python train.py --arch="uvit" --model="image diffusion model" --width=192 --optimizer="soap" --lr_schedule="cosine"
Rows from block 2 of a small image diffusion model, named by matrix and row number. Rows with one number belong to one neuron. Each number is 500 + 25 x the weight over its row's rms, rounded and kept within 0 to 999. All counts start at 0. Numbers have three digits each.
Before each neuron's rows are labels from the 100 images, of 14976 (inputs lightly noised), where the neuron reaches its highest value: "responds to" is what is common among them. Only what is clearly more common there than usual is listed. The data: photos with spoken descriptions (Open Images, Localized Narratives).
# fc1: MLP up (model.blocks.2.mlp.fc1.weight, 768x192), inputs 0-47
# fc2: MLP down (model.blocks.2.mlp.fc2.weight, 192x768, transposed), outputs 0-47

responds to: text has "sky"; text has "trees"
fc1.198:532494499525549524503523532472498481512500479517440470487464516501515454524498568492507477541496535499470523478526552470482493493523493518513468
fc2.198:468495508515501502523500485502513497500447503467580500498501493479482501477495463501452469477528530506506492512509487520487493572479469462489521

responds to: text has "sky"
fc1.621:534462546489469496482487531463509482487531505494449492492517497497474515519517506522497465546492496477515523506459551541494547507477522504463497
fc2.621:472548439534516515497513490505476535495499504502554554506499537507490520494514506497494538505507492515500487470472488481497469516540455450500511

responds to: text has "sky"
fc1.179:529474521500482531544467472478460482495474477512475497497579527491496506520563531494517510491519481474452478498494469555502512521516478488494475
fc2.179:470463484499499489492521480455508518482508544479543479509474508466522501516458469504429466489521505501518501460529505466489514432532533473522486

responds to: text has "color"
fc1.650:480509519515471463549492530462500556515481530505540512511482502498524472498492538474484509473471516503505514491459500471483547512485498474514523
fc2.650:457511507519540487484533487531505532454464452523499520456544539515514496513498548493492488502507477514521508507532502505529449520479516456517501

responds to: text has "sky"
fc1.626:533474518476548472533494507537505496533493493452509483531491458459525482494512491508513443523500465500467488473472526496505531534491490497507485
fc2.626:468473507548469515542491457494527531451513455484494505472513506519529501490548476473543464486519509446486511535566482505500495544514498518516511

responds to: text has "sky"; text has "trees"
fc1.665:480510459523464479485445481500513498521516514519481490499504491485479531504508534456503509512475477495502499500506515546517489500499456467501473
fc2.665:505457543524505512494497478543506515482493485498492515497489464499501485509487497521506500512527532498498493467510505487493517454497514523498516

responds to: text has "sky"; text has "trees"; text has "plants"; text has "grass"
fc1.355:503510476496459524503480528483501484504544476445517520492534522481498496528505544523509527518444522483453461498492510519514476538463474506522469
fc2.355:504466509499528508497481520435491472522478536468514526467496508477483465523460525486475494487535508494475511536509515516545509504513487499485470

responds to: text has "sky"
fc1.450:496498493569485503483469482454478497460497527520484496490471512548501479502459498497470499506487459542502483529502508494498472504529516499461484
fc2.450:486497467494504473500482506512499477477518464499470511518509490473483488535479532476420487517482484506503469474483529535527517510484480502493507

responds to: text has "sky"
fc1.633:514504545504525458532505516532467490531510549472475477507533511484537500509495531488476450505504486501500485506468540496529564485467526486503477
fc2.633:504468489524460503498494482508503518502542494529541536473498496490479468449484504534515553506501494516466500490510475531459485513522472500585538