Rows from block 3 of a small image diffusion model, named by matrix and row number. Rows with one number belong to one neuron. Each number is 128 + 32 x the weight over its row's rms, rounded and kept within 0 to 255. All counts start at 0. Numbers have three digits each.
After each neuron's rows are labels from the 100 images, of 14976 (inputs lightly noised), where the neuron reaches its highest value: "strongest on" is what is common among them. Only what is clearly more common there than usual is listed. The data: photos with spoken descriptions (Open Images, Localized Narratives). In brackets: how many of the 100, against the usual share in percent.
# fc1: MLP up (model.blocks.3.mlp.fc1.weight, 768x192), inputs 128-191
# fc2: MLP down (model.blocks.3.mlp.fc2.weight, 192x768, transposed), outputs 128-191

fc1.612:109158144088091057137105125102114135127122149162101165144126157128080183147162115165147091095121164143098084054149146156113069134124080119134115119129164161125102080110144099121109109109151147
fc2.612:178103109096149162143193114134045100136112155130146127128096067141121143105052162111164188116133145095141155120092108136115128131152130133076107121112157120086137137176178112095163181125179118
strongest on: text has "wall" (41 vs 20.4)

fc1.736:098119162108102158100034116058143108174084110120130155107145120092188144132190119118116133136120186110147177139104139119164089078143129108076133121099130156183125168135155085089132101106181103
fc2.736:183125125088137098117169161161114150129096145122135134202127127151122095205136138144137121155129114140167118166183140182075137096096143153097118101111109085168157152130095129117081108070132117
strongest on: text has "grass" (29 vs 9.8); text has "plants" (27 vs 10)

fc1.326:119110120141115101145093094140079108096151134145146095147129094136143113101152142176134146078137144142049118104134125207134179074114078149085152101151130086108130120106134100141143115132173123
fc2.326:112184155135139164152091151096208119083166189148174224110113138148116118140161134111132158092174141163128120114091133104115060158098170126187115106059123117090114133153102154097166124156093151
strongest on: text has "sky" (71 vs 24.3)

fc1.90:106071080144153057132115114127111098111144129086146097082144095064103115121125156114147123206103144119168116142058140120129156151119125115150167141120104158129099101127115117159145127103087114
fc2.90:161136128101105161151133162121124133172109105167084173122089116170119156116145119152107131082170114095061104162124106131126126128144102114074067070121115108144117154147158152097084116080116096
strongest on: text has "color" (38 vs 13.3)

fc1.307:181146138094128112085091086123155159160204091133110146147136103117152169144128108095126119134142086103191088087146138118135065093115073082159133161152160086183055153098154135139124159107097106
fc2.307:114113162131147138099114105132102066084030113130138078105104118131122075120081145121124085088140150099122172152083131153116166107101199153054127140091149111088123104179092086135148109162138141
strongest on: text has "blue" (27 vs 4.9)

fc1.359:135127166088117121159150118110130116116180146179125094141128114106125134163090115091141124026045127094112138111116116143188128119215134110162169199048168112100143132077162117124112136154122106
fc2.359:113117159101151140138094208154112143121097167174144121126120122176114078093139119118133223212175155130173194146122117134095150112095101148135130140162125115120115110139066146073086125149162153
strongest on: text has "trees" (76 vs 26.8); text has "sky" (71 vs 24.3); text has "grass" (26 vs 9.8)

fc1.482:068169143145052147126175162106125115131129085126138151101136146149134112099101107042112095122169151140163112125141174167145152140142176094146087122163134116145171164106139084114096133124151142
fc2.482:143142109115154131154105122113159111137115161116096132139129162086151102127087201096129130161128087162088133112141170107121106105156131119086076085110124180078096084159141119090181151145163118
strongest on: text has "trees" (57 vs 26.8); text has "grass" (27 vs 9.8)

fc1.341:139165121130146119125154074135142155105101146162178100129110098093114094145167190158059175163180156184175133072133095120109109120147112077156132100133145158068169118166113160080102095075124105
fc2.341:148092175066094104146143146159168108126124136086132196146176184199091143077116111089116111094131144126141157147175102139143122139050110175144180085162064120164136133085125117195142111143142095
strongest on: text has "dark" (29 vs 2.1)

fc1.597:184142168126120203155072105168128158162114133109194136121146150176146067166114115100123163115147098170150184110117156105094114109151173142110072128193117189188114127133082138124126134140104124
fc2.597:143072113157094158097136138061082140149118117119115098105159105049140152139139095140149138156105111111170057147109171185061173112139135127174135187155130127146135150182136118095092157113193114
strongest on: text has "color" (31 vs 13.3)

fc1.544:088134176109154134112122203094136143089135122093090104152074143084140103075126140124059069186184125095134167095122137132103135196189127110119148100144194145122071073102156139120126124217138098
fc2.544:128172093122098153128106107122118107197159127078128113176130076103084124143094124117118134153143173134097128086141097131150100104092150165123137121181100036098127133119120129179104092114138144
strongest on: text has "lights" (32 vs 8)

fc1.327:116180155133130087142100124167149141145153145110146131163102163104132113089116121127086181132123129112158166107111099177093084137147047165056104086102076106100096132144115096151110088194125099
fc2.327:126113093133112127040162108186153084163122108115132100093153097140113097164140122138175153098122147120155150095128163142146151149118201124152119131136096146211108178129113100140110091159160159
strongest on: text has "red" (27 vs 3.7)

fc1.61:131219178110129116093136082072115164151166137141071162135082113096200197105086077176122096112180155141141113142101126127135142118097072050163126155128126111161081096104095137134094087142085110
fc2.61:150032072126170128125148124175085082092173094158112111111158130130077086144131150051150127133136096145115176167110148115083112136164136125072144115106162112068143131156157142162118144119085130
strongest on: text has "red" (25 vs 3.7)

fc1.120:160187088142100138083125169171128125111116108126164154202078132171139136105140091111117138207136103107092156143111075118143114136094149096129120089194152163141080077126135154191153152144072144
fc2.120:070176142124179130101127136131154102162159110147132167110187108110135154072094100134163152111176146180131139128133094177045112079143138122066163125104147084120134128137082149085148109138172123
strongest on: text has "lights" (26 vs 8)

fc1.452:129138138062134124106153093141060148151135081112053133150159176102052126119087121148078117110128226085121122088197139168113105111076113152131148112097143175187128082115126132149167119094097154
fc2.452:110118144107090107182130157130136116177164140148167166080145192096169191112126134101096110135130104148121129127092083108066163172059163105124142163175106085085118144134110096054124106138117092
strongest on: text has "sky" (72 vs 24.3)

fc1.415:078088145082141096100138099169067156189087082077132118149115104144130166094111097088089131106125158112105157148161127175129108155122158121088131146147103133111073081096089081102168158109126124
fc2.415:112121119169103086124151197155101114142172108148105140115089138137121116087129115111114153151174069065149106102076127113142150156174131141151128043111105102159163130098145128163143138075138134
strongest on: text has "blue" (27 vs 4.9)

fc1.437:147135134120131143161117193139097115154090122118157111133109139117079161136078118078140090173162078159147174156132148138099147157162145126137113161182152092124096046132125143160150152142081146
fc2.437:094129150144086170118172102145071166134178122104155180097120119172089062114156118130081123070138124145077129145162152104091103175121113101075150097146165120169155184091122120117086134107183088
strongest on: text has "red" (25 vs 3.7)

fc1.747:129130064136100132149067092102176151133126162137091146143086162160184119205174092152155093073131168155154115098140154203110141173157097115106126121146148087101082129108111177145158130164103154
fc2.747:093106184113155079154116092089140075132117145060119106163092167127152195087135125145131073149132074115103092116081124064148108156104155104142132151169134069156125140129152115107121100130185133
strongest on: text has "sky" (61 vs 24.3)

fc1.402:167105088107107065181133115121177118141130115121130140130174098110124139127114138166132156136213111170135160145081093147177134093097043141194141087142074094182109120158149119137150124121118136
fc2.402:112143180157128132076118118128148150116148098106170057197114082118102094141140132106140104123156105114196136117179135050126175103128151139160130132120143111121124110136123098141081137124149118
strongest on: text has "person" (36 vs 16.8)

fc1.659:156147092154121117151106097099117140142134075138100142039101126092152089157109142089103143126084098113149066108108144141156153108109159111105164153054128091148129140093120142138101108103126109
fc2.659:126173090144126140095147125091152091178108140112179127139122164122122121096160089155167139114171130085130120165149162129112084127082075161126157146181094149158171097115152101109103129091121108
strongest on: text has "holding" (36 vs 16.3)

fc1.262:127113117145101119134124224092166154149147105080168075079083107093106134083085099127163138146138129170108094126162150121134136112167150162152114088152159166138189133161133133200099146120112130
fc2.262:165125117099156116137109102162141159074179139176137112080067174183118134134117078138088127100117166121105179116126191136083175114135127097166160184142087131123097165108146119102143104058132090
strongest on: text has "holding" (36 vs 16.3)

fc1.435:157084070157129117161096077117134130118180172121095137148127172137152142113133102057115110119182125108126108096148101125169143110117076157103139122086184130123140119098101130134186131059125120
fc2.435:136126125130170133120119126142149103118090119155189120099110104157118173149125155147149193143200119075156178141173157096172104089056167104155172130134149083144188140158182110116074080130093129
strongest on: text has "sky" (62 vs 24.3)

fc1.5:098124102093138141158135088114050081107092122089188148142105131142138146159131231155114104195136146208159136155146131116112106146133131125073135097134131156072143138169141133145135097174185085
fc2.5:149123167121097070115122123159189162117129136082120153168109109149118070118166132055123128090202115108160132155125205146136085134112135122205174137105106094154119106039215149143150102122075135
strongest on: text has "dark" (27 vs 2.1)

fc1.411:133116078116123136149133101175105213113162186167175176146143093123136186158121106130167110133123102146165140156130142106097147166187102063170084162171171132146111128092118136158115143177133191
fc2.411:159150124096127107162120140121143127133105164099126121127109128185139090151079105149143121107141149128099113138137110134170113125082130185110100139112126157121137179146195122120123117073160068
strongest on: text has "color" (31 vs 13.3)

fc1.752:116168074089121151130144149132124142138191118131124098086103170105147109115141106120125114100139099162131118111150117148117092117097064100104108183141145179154080133058108116105123104137161112
fc2.752:147084118128154080164119128155123134058187100149117174175122163092185165142126133129131135163121154144115139111143087104124134121185073097151155088112142111135136122129164121159101135155158121
strongest on: text has "red" (25 vs 3.7)

fc1.472:136093170066138099175178099136135137121153148089084132123114110146122085129154162074123164129123106121136093111178167160112083146037075123120111137091124150136137112072162137113116134130144128
fc2.472:146160095092120163084133109117124077158135054153162095129145132067098138096051123163168073132069167147091079124095058096131150098162157152158155156123085139130141123149091063154099150121116124
strongest on: text has "blue" (27 vs 4.9)

fc1.276:116161129164148124114132125176125112159165142109138190146139155080125138106159089088162124123092170149102107127113155194145076129157079173070124060142089068138096092141130105171147165118148099
fc2.276:138107075095110100216136107143139133148153132139189117147114067156183118135109130169148144138146133089171107133109128071119130114144103093124089159098178139148093141081133164091160133204189146
strongest on: text has "text" (31 vs 6.4)

fc1.468:136137133148163179175112140086175140112150122122109147112090131090146175093125170082110077195154150112126170091135148147203140067113103140113091157059154110074173165140113099111113116156123114
fc2.468:126153117176109153095110131135080094192113119167139128109151130122190076122100123143141144143067129095086123155131135164119145160128156163149192141137136105161138103175098073119059107110139087
strongest on: text has "man" (33 vs 12.3)

fc1.271:096122102135156069146172099150169173099112133115178158093103152091148147153089146078100130080091140110122049136099133116075138091129106106125122094095114133074143111118110153059083116117153124
fc2.271:067169129106118155183144196094117090169088131172158139160114062083112145059168127166126079202162159066131131137141148161148108129090128099148153177091179130163104100136154162118156103152103174
strongest on: text has "people" (49 vs 21.6)

fc1.62:156095062135090128133070071168087152138133117114063155117154129129146130084108083113106110156120162145160139105125191160107135123147175109130069154180151169143121151131065125179131176172175121
fc2.62:178126130161124115141138075148148125144170152137113136119147200188081106162106085124145197123144120170119077104134161056136120129132071210161191129127168111160125154158098141173136184093118130
strongest on: text has "trees" (57 vs 26.8); text has "sky" (51 vs 24.3); text has "grass" (45 vs 9.8); text has "plants" (26 vs 10)

fc1.178:156145112089120160150090100124163113146133136105054139146122150103190138101145089097193094117120146098122068063108109106184125103152150145139142158076116161147163151093120127148130118143111122
fc2.178:132145157126124147066073112069154108166148114124147137130108195146121120135091143151167127140142122126096148063152191103075151114114111131125156132118157111148140105150145117134082188054150104
strongest on: text has "black" (26 vs 9.8)

fc1.251:107131133077140129133117119107101122054122154123103120105159107098060091126118083121071092118185141147157174145122104151101104141178139159088140105165175180119137066091133122088109124135126083
fc2.251:110080123119056107107142123197113138150136047078115107140020146102188185115132176077127160158118164094111099125149141109122173177140105089144111115122133120100134102160194155189182128092103151
strongest on: text has "dark" (25 vs 2.1)

fc1.501:116141094154142094161126062207128093122109083185143128078185094133150153086127194146103161116134144156112175134108145167186084133146083096071115147116103196103092103133088149110114168159114140
fc2.501:136106170064121169071100165051107100175131124072151151158106165110136111132096088105182121095101073078149097108108104067071106118150135099123158089091167059132122197150157087124137131073142106
strongest on: text has "color" (32 vs 13.3)

fc1.656:124125095098111087096099092096100103094081079116137088105097094076077074115107119101063111138138109146146132098124103107109107135157093105142137081146072137104136138104138119145070049113122118
fc2.656:152070171117146136160147122146164135126187126076132113081135141128131164134137138129125096123121109161121121096187124127172112083059142198103144113103123108148123097160179075076146164094072112
strongest on: text has "dark" (33 vs 2.1)

fc1.123:137072130147093127085185122136126121069162099086138155155103151170099139085146147127074125148092120109104121195148105110204111080128094042084110141107125090089124190139099134139119084139145140
fc2.123:056144127133180161185080110153106179144112148140071142051158096095117158130094149163153131117180153151092128052076137159076189127117125095124163127144176126125119144163155132108088094085153160
strongest on: text has "dark" (25 vs 2.1)

fc1.66:095146199158157152120075119104100147114075118147174101175132156053125099107124160124135117183120145092099117167158101150093151128104148115129093173149062163157131187142134142127124126190141099
fc2.66:125042074119127147164107160109133108120087124139113145137148113154136167157136135095188148124155091123107138093132136162104156106095081112117135090158124189124099155131153136129185109114159181
strongest on: text has "trees" (58 vs 26.8); text has "sky" (56 vs 24.3)

fc1.277:129125098183127132121113142054121131175132101138149150114113106107150154139142087187141110175127111154133124074092152050166228131109111198117161075106199163152174129117122128133116123138121119
fc2.277:145184098142116124135124206165140056148150097122092112114137158091147153074101121129128101104089166114076110118074065186086096079134143094152099086172169125064176127133139112157145103095159154
strongest on: text has "white" (36 vs 12.3); text has "black" (28 vs 9.8)