A small image diffusion model, trained from scratch.
Model: 2.92M parameters, arch uvit, layers 6, width 192.
Training: 14100 steps, batches of 64.
Data: trained on photos with spoken descriptions (Open Images, Localized Narratives), 203450 training examples, 4.4 epochs.
Rows from block 2 of a small image diffusion model, named by matrix and row number. Rows with one number belong to one neuron. Each number is 200 + 30 x the weight over its row's rms, rounded and kept within 0 to 999. All counts start at 0.
After each neuron's rows are labels from the 100 images, of 14976 (inputs lightly noised), where the neuron reaches its highest value: "place" is the part of the image that holds the peak. Only what is clearly more common there than usual is listed. The data: photos with spoken descriptions (Open Images, Localized Narratives). In brackets: how many of the 100, against the usual share in percent.
# fc1: MLP up (model.blocks.2.mlp.fc1.weight, 768x192), inputs 48-95
# fc2: MLP down (model.blocks.2.mlp.fc2.weight, 192x768, transposed), outputs 48-95

fc1.694,212,267,146,168,158,127,157,241,207,248,148,180,213,180,147,241,187,134,187,137,187,243,232,176,220,132,211,202,157,216,192,191,203,169,240,173,177,184,225,158,212,201,216,182,166,147,159,218
fc2.694,232,146,235,223,213,276,222,192,233,207,209,196,235,193,222,142,210,225,198,188,186,203,249,210,149,267,186,226,244,185,154,208,262,226,184,221,184,226,152,226,192,223,235,223,214,210,219,168
place: top centre (32 vs 11.7)

fc1.200,196,185,198,195,164,214,165,214,196,216,165,157,191,144,175,268,141,167,200,228,171,185,195,188,134,182,216,168,176,231,189,275,211,174,168,260,197,211,215,177,192,180,216,201,185,193,202,174
fc2.200,198,183,139,232,232,111,221,215,190,201,192,227,227,216,199,228,172,235,172,244,185,239,208,214,273,166,183,214,219,206,200,131,198,187,172,198,199,217,164,206,192,246,162,186,186,167,174,228
place: top right (25 vs 9.8)

fc1.622,169,244,188,227,152,210,228,165,155,250,265,177,185,161,256,195,222,193,189,213,244,288,250,221,152,227,209,192,212,208,248,190,192,209,247,236,129,174,218,198,230,223,232,205,218,165,224,134
fc2.622,240,195,241,153,169,236,156,173,211,162,220,169,191,247,176,209,183,181,209,166,168,136,191,232,197,216,180,217,126,223,187,202,223,194,155,163,182,230,148,175,170,190,227,195,150,221,255,225
place: top centre (34 vs 11.7)

fc1.212,186,176,196,161,190,239,196,169,199,229,198,162,252,162,198,212,198,152,219,236,169,170,202,224,227,132,188,175,218,153,189,245,154,162,217,195,187,217,176,230,199,227,228,206,168,161,212,204
fc2.212,221,215,166,205,161,206,220,199,238,180,181,181,165,213,182,198,238,238,161,221,186,237,202,211,173,254,208,236,199,239,176,212,275,204,220,227,159,160,173,188,178,189,194,186,238,157,184,257
place: bottom right (26 vs 9.8)

fc1.450,228,168,191,213,135,178,218,185,168,212,253,207,193,166,225,255,240,214,213,247,168,213,224,201,185,149,194,164,150,172,224,245,222,254,158,168,166,191,184,199,183,192,185,244,197,202,162,215
fc2.450,187,228,242,183,204,208,204,179,205,224,154,231,190,215,233,174,153,197,239,201,225,178,201,232,238,244,250,184,203,239,183,227,113,235,173,231,190,198,204,207,236,156,191,202,157,175,219,161
place: bottom centre (31 vs 11.7)

fc1.314,186,185,164,202,169,216,210,157,157,199,206,187,164,267,227,191,207,251,200,186,207,169,217,226,222,169,148,191,231,220,161,177,182,175,174,217,194,189,200,168,159,132,209,219,204,183,169,219
fc2.314,203,226,189,198,204,238,202,262,231,171,187,266,201,177,251,161,172,203,195,167,177,181,210,164,207,180,167,219,191,177,250,186,191,255,153,188,193,243,129,197,233,202,196,256,148,181,203,165
place: bottom right (27 vs 9.8)

fc1.13,207,208,176,221,169,176,177,127,137,189,217,215,234,186,214,200,225,219,184,120,164,150,162,221,200,166,219,221,166,211,190,177,192,124,166,178,160,174,186,183,178,174,210,190,170,184,171,198
fc2.13,226,214,232,149,196,232,165,208,192,203,215,189,231,164,256,175,164,188,186,207,203,211,269,224,220,167,219,202,192,220,238,198,260,219,256,183,144,206,207,197,170,222,182,172,131,210,261,226
place: top right (28 vs 9.8)

fc1.471,204,202,216,235,166,195,282,180,187,211,219,254,173,137,231,198,196,186,173,275,210,207,267,238,184,195,157,209,193,256,189,209,246,188,211,176,191,289,224,208,193,189,161,214,164,222,205,157
fc2.471,204,252,151,178,230,183,186,166,243,188,215,225,172,227,174,199,169,206,251,173,167,190,184,158,222,196,266,126,182,176,234,167,209,194,180,183,203,182,192,252,255,185,245,193,248,203,185,206
place: top right (40 vs 9.8)

fc1.704,204,209,255,200,205,208,220,207,216,259,262,192,180,168,217,185,222,177,208,249,243,197,240,190,183,197,187,205,216,257,153,211,229,254,160,189,239,231,178,211,204,181,251,178,181,196,232,169
fc2.704,203,230,201,130,204,186,212,238,241,160,197,205,218,229,179,223,153,216,199,198,236,206,185,217,238,174,181,254,190,166,195,193,188,241,151,171,239,178,202,190,203,149,158,213,222,247,171,210
place: bottom right (28 vs 9.8)

fc1.612,240,190,127,180,183,224,193,248,153,177,244,174,212,120,247,215,122,217,204,212,178,209,213,229,162,191,231,221,237,207,209,223,226,198,231,189,280,130,187,181,226,191,190,131,202,216,143,153
fc2.612,177,161,253,178,208,168,204,202,249,200,179,169,198,188,255,212,261,202,179,211,206,152,212,165,192,185,129,215,164,172,173,192,234,172,198,188,151,208,210,265,269,231,135,161,199,155,205,190
place: middle right (28 vs 11.7)

fc1.183,184,232,193,137,187,177,194,208,215,142,205,166,225,201,231,192,218,180,206,217,137,179,139,195,177,256,198,240,216,196,179,259,225,162,191,198,230,190,248,201,186,170,140,159,216,220,187,216
fc2.183,202,187,213,195,156,184,135,200,241,204,191,214,209,209,227,145,194,209,190,195,187,208,213,156,238,153,182,159,193,189,219,227,213,240,261,214,170,179,153,214,206,221,224,226,207,209,161,234
place: centre (32 vs 14.1)

fc1.738,158,144,201,182,248,205,199,233,209,205,165,216,157,202,232,201,232,191,178,174,184,254,202,215,163,182,210,222,200,199,231,175,167,159,225,191,193,196,223,214,178,176,220,207,183,212,215,130
fc2.738,233,237,192,171,164,239,180,231,215,185,107,183,170,245,217,258,198,224,209,156,212,209,226,238,188,190,193,176,279,252,196,182,195,257,203,159,244,199,157,200,152,196,198,189,159,260,213,205
place: top centre (42 vs 11.7)

fc1.577,198,177,161,186,240,241,205,192,225,258,199,197,178,187,194,234,176,213,217,272,176,167,166,180,212,226,262,221,163,193,175,258,147,268,159,113,183,217,216,248,214,161,199,207,217,227,187,185
fc2.577,130,230,168,182,150,170,151,222,173,193,222,179,256,188,229,181,170,178,218,156,246,198,241,179,198,183,135,172,183,184,193,279,224,146,270,237,183,170,187,140,215,208,218,183,218,190,246,209
place: bottom centre (92 vs 11.7)

fc1.217,194,194,217,138,174,167,166,155,196,180,177,185,210,184,172,178,248,246,223,234,187,137,128,223,174,239,223,266,205,200,181,196,202,185,230,169,234,235,195,222,188,194,198,184,169,215,172,204
fc2.217,200,223,202,199,177,174,197,187,164,179,158,192,183,158,252,152,152,173,232,210,203,185,189,121,241,212,180,229,219,230,200,158,251,191,203,204,223,220,226,223,184,210,200,129,214,208,207,246
place: top centre (34 vs 11.7)

fc1.372,173,249,190,185,228,213,219,190,219,215,253,179,211,200,186,204,223,162,104,182,192,179,176,252,244,201,181,251,204,231,177,191,150,171,211,206,207,184,186,238,185,175,189,207,196,229,206,229
fc2.372,258,249,235,192,179,138,187,221,194,249,190,188,208,179,210,204,184,267,262,154,178,177,217,203,214,210,174,179,203,165,167,251,212,217,194,237,161,212,169,148,258,222,179,228,176,157,174,223
place: centre (51 vs 14.1)

fc1.564,188,261,179,232,229,211,197,180,218,160,209,228,168,211,218,251,223,223,203,228,186,208,240,273,240,214,161,190,197,225,254,182,177,221,203,212,164,221,247,205,205,168,220,218,228,198,143,218
fc2.564,242,182,255,199,191,217,157,168,207,176,198,177,220,259,286,204,184,226,206,191,162,198,166,156,212,247,227,186,215,196,171,239,209,185,170,198,228,190,206,217,222,214,115,127,173,180,225,213
place: bottom centre (57 vs 11.7); centre (39 vs 14.1)

fc1.71,219,232,139,201,222,220,203,143,219,207,165,180,185,240,241,176,218,135,239,214,220,194,170,230,205,180,174,232,167,237,192,245,209,264,224,159,196,232,243,226,163,157,164,188,177,189,154,158
fc2.71,209,217,246,170,230,164,168,164,200,191,203,186,171,194,274,209,168,217,182,228,171,188,207,207,180,228,199,197,191,219,217,199,228,187,187,179,213,187,165,151,202,158,184,201,187,227,163,249
place: centre (35 vs 14.1)

fc1.353,237,186,218,222,144,185,170,220,193,197,167,178,207,174,178,226,174,264,218,199,167,241,169,236,167,180,203,184,186,136,212,216,235,155,228,142,191,230,176,178,197,207,263,238,160,245,217,176
fc2.353,186,171,186,215,203,169,218,201,200,224,214,224,230,178,205,207,188,174,241,221,125,197,230,136,252,198,282,184,235,220,251,190,193,197,216,213,183,171,237,235,252,238,200,234,187,200,196,185
place: top centre (38 vs 11.7)

fc1.407,214,204,183,211,240,193,196,223,190,204,207,189,202,201,193,213,184,177,168,184,201,164,179,220,240,182,214,243,190,225,162,248,186,197,188,206,163,211,178,217,148,109,222,226,219,209,178,204
fc2.407,191,237,193,170,175,170,203,175,194,196,188,176,157,162,201,237,175,244,213,193,196,205,166,210,197,189,172,183,184,169,208,209,215,227,223,302,237,184,208,203,229,209,220,193,177,165,228,232
place: bottom centre (59 vs 11.7)

fc1.163,234,238,220,235,182,193,250,213,190,209,231,205,223,161,222,227,224,250,230,214,211,217,241,172,240,199,218,232,192,172,212,198,215,258,209,194,241,232,192,212,239,184,197,204,172,247,207,195
fc2.163,175,198,222,193,211,216,177,203,221,239,174,241,202,181,212,190,187,153,182,191,206,281,214,215,202,179,234,167,197,230,236,189,219,174,232,185,147,187,243,161,241,197,193,180,186,175,233,190
place: top centre (72 vs 11.7)

fc1.503,170,202,234,148,193,204,185,233,146,195,217,180,213,160,195,187,181,171,218,213,222,178,167,198,214,158,139,210,208,230,210,194,234,169,214,264,221,174,209,166,260,229,188,200,178,242,262,234
fc2.503,202,158,171,223,186,170,181,146,243,185,201,206,193,183,193,172,201,168,173,189,194,179,205,168,193,208,232,244,195,221,166,157,162,213,197,129,195,205,179,219,171,164,196,215,178,188,158,188
place: top right (61 vs 9.8); middle right (39 vs 11.7)

fc1.523,216,212,175,168,143,240,163,204,212,203,146,152,219,166,164,225,166,210,213,236,189,145,188,179,183,182,207,193,230,181,158,233,170,182,191,226,123,215,185,189,121,197,258,186,222,177,219,208
fc2.523,241,188,179,240,219,140,229,236,189,191,237,240,238,204,195,251,194,231,150,210,179,244,179,251,207,191,172,177,198,219,253,189,218,166,201,244,276,185,185,188,228,219,160,184,149,151,178,172
place: top right (53 vs 9.8)

fc1.297,202,212,175,190,187,153,200,188,158,189,226,209,181,203,216,232,249,220,230,233,175,199,192,204,149,168,215,219,208,175,197,225,183,192,202,215,211,182,171,181,203,143,225,225,148,213,227,195
fc2.297,191,204,243,192,277,191,230,222,219,237,199,219,175,206,196,165,192,136,216,170,228,206,201,223,170,245,229,195,220,229,153,214,187,159,199,192,190,209,185,241,215,178,226,226,179,286,204,238
place: centre (82 vs 14.1)

fc1.750,246,157,147,195,166,226,150,195,170,194,178,266,204,174,266,191,217,109,188,212,212,197,200,213,254,181,182,191,222,157,212,194,187,213,181,191,265,208,246,190,177,193,208,187,186,205,176,180
fc2.750,177,238,219,211,234,235,256,173,227,191,188,129,207,224,177,160,216,199,158,228,188,215,212,150,154,214,192,160,179,209,199,233,240,193,230,178,187,191,197,151,243,172,204,231,174,231,208,157
place: top right (32 vs 9.8)

fc1.201,205,182,135,207,188,190,174,217,245,239,280,181,220,159,184,196,194,133,208,158,182,172,164,228,195,125,201,202,194,188,209,233,237,177,181,203,153,251,193,221,149,185,214,233,146,220,217,178
fc2.201,188,224,245,156,203,226,207,242,189,196,112,196,220,255,243,185,164,234,133,210,193,196,201,231,177,180,231,215,166,223,239,187,154,238,176,177,213,192,193,145,195,179,195,210,220,190,161,200
place: bottom centre (34 vs 11.7)

fc1.140,179,237,208,177,188,265,241,183,173,218,209,219,204,205,224,241,211,216,172,203,182,218,165,197,292,201,201,212,206,240,221,193,207,160,246,195,174,214,196,154,234,145,180,149,198,255,166,193
fc2.140,227,129,195,180,200,156,124,230,201,180,200,167,204,250,217,176,223,224,182,146,174,174,225,266,168,232,207,174,206,210,219,195,198,229,159,198,210,144,216,219,215,209,165,223,206,179,253,226
place: bottom centre (77 vs 11.7)

fc1.205,225,185,193,194,194,185,228,193,226,196,196,188,169,189,221,193,228,234,200,216,185,185,182,231,212,181,106,226,216,245,159,193,200,190,219,268,233,196,225,171,206,191,167,174,201,251,178,234
fc2.205,172,223,176,221,218,243,164,232,203,168,190,216,184,215,200,215,169,163,209,206,156,148,202,181,136,233,255,226,172,169,174,240,178,210,199,227,206,190,204,272,199,263,226,178,234,160,192,231
place: middle right (28 vs 11.7)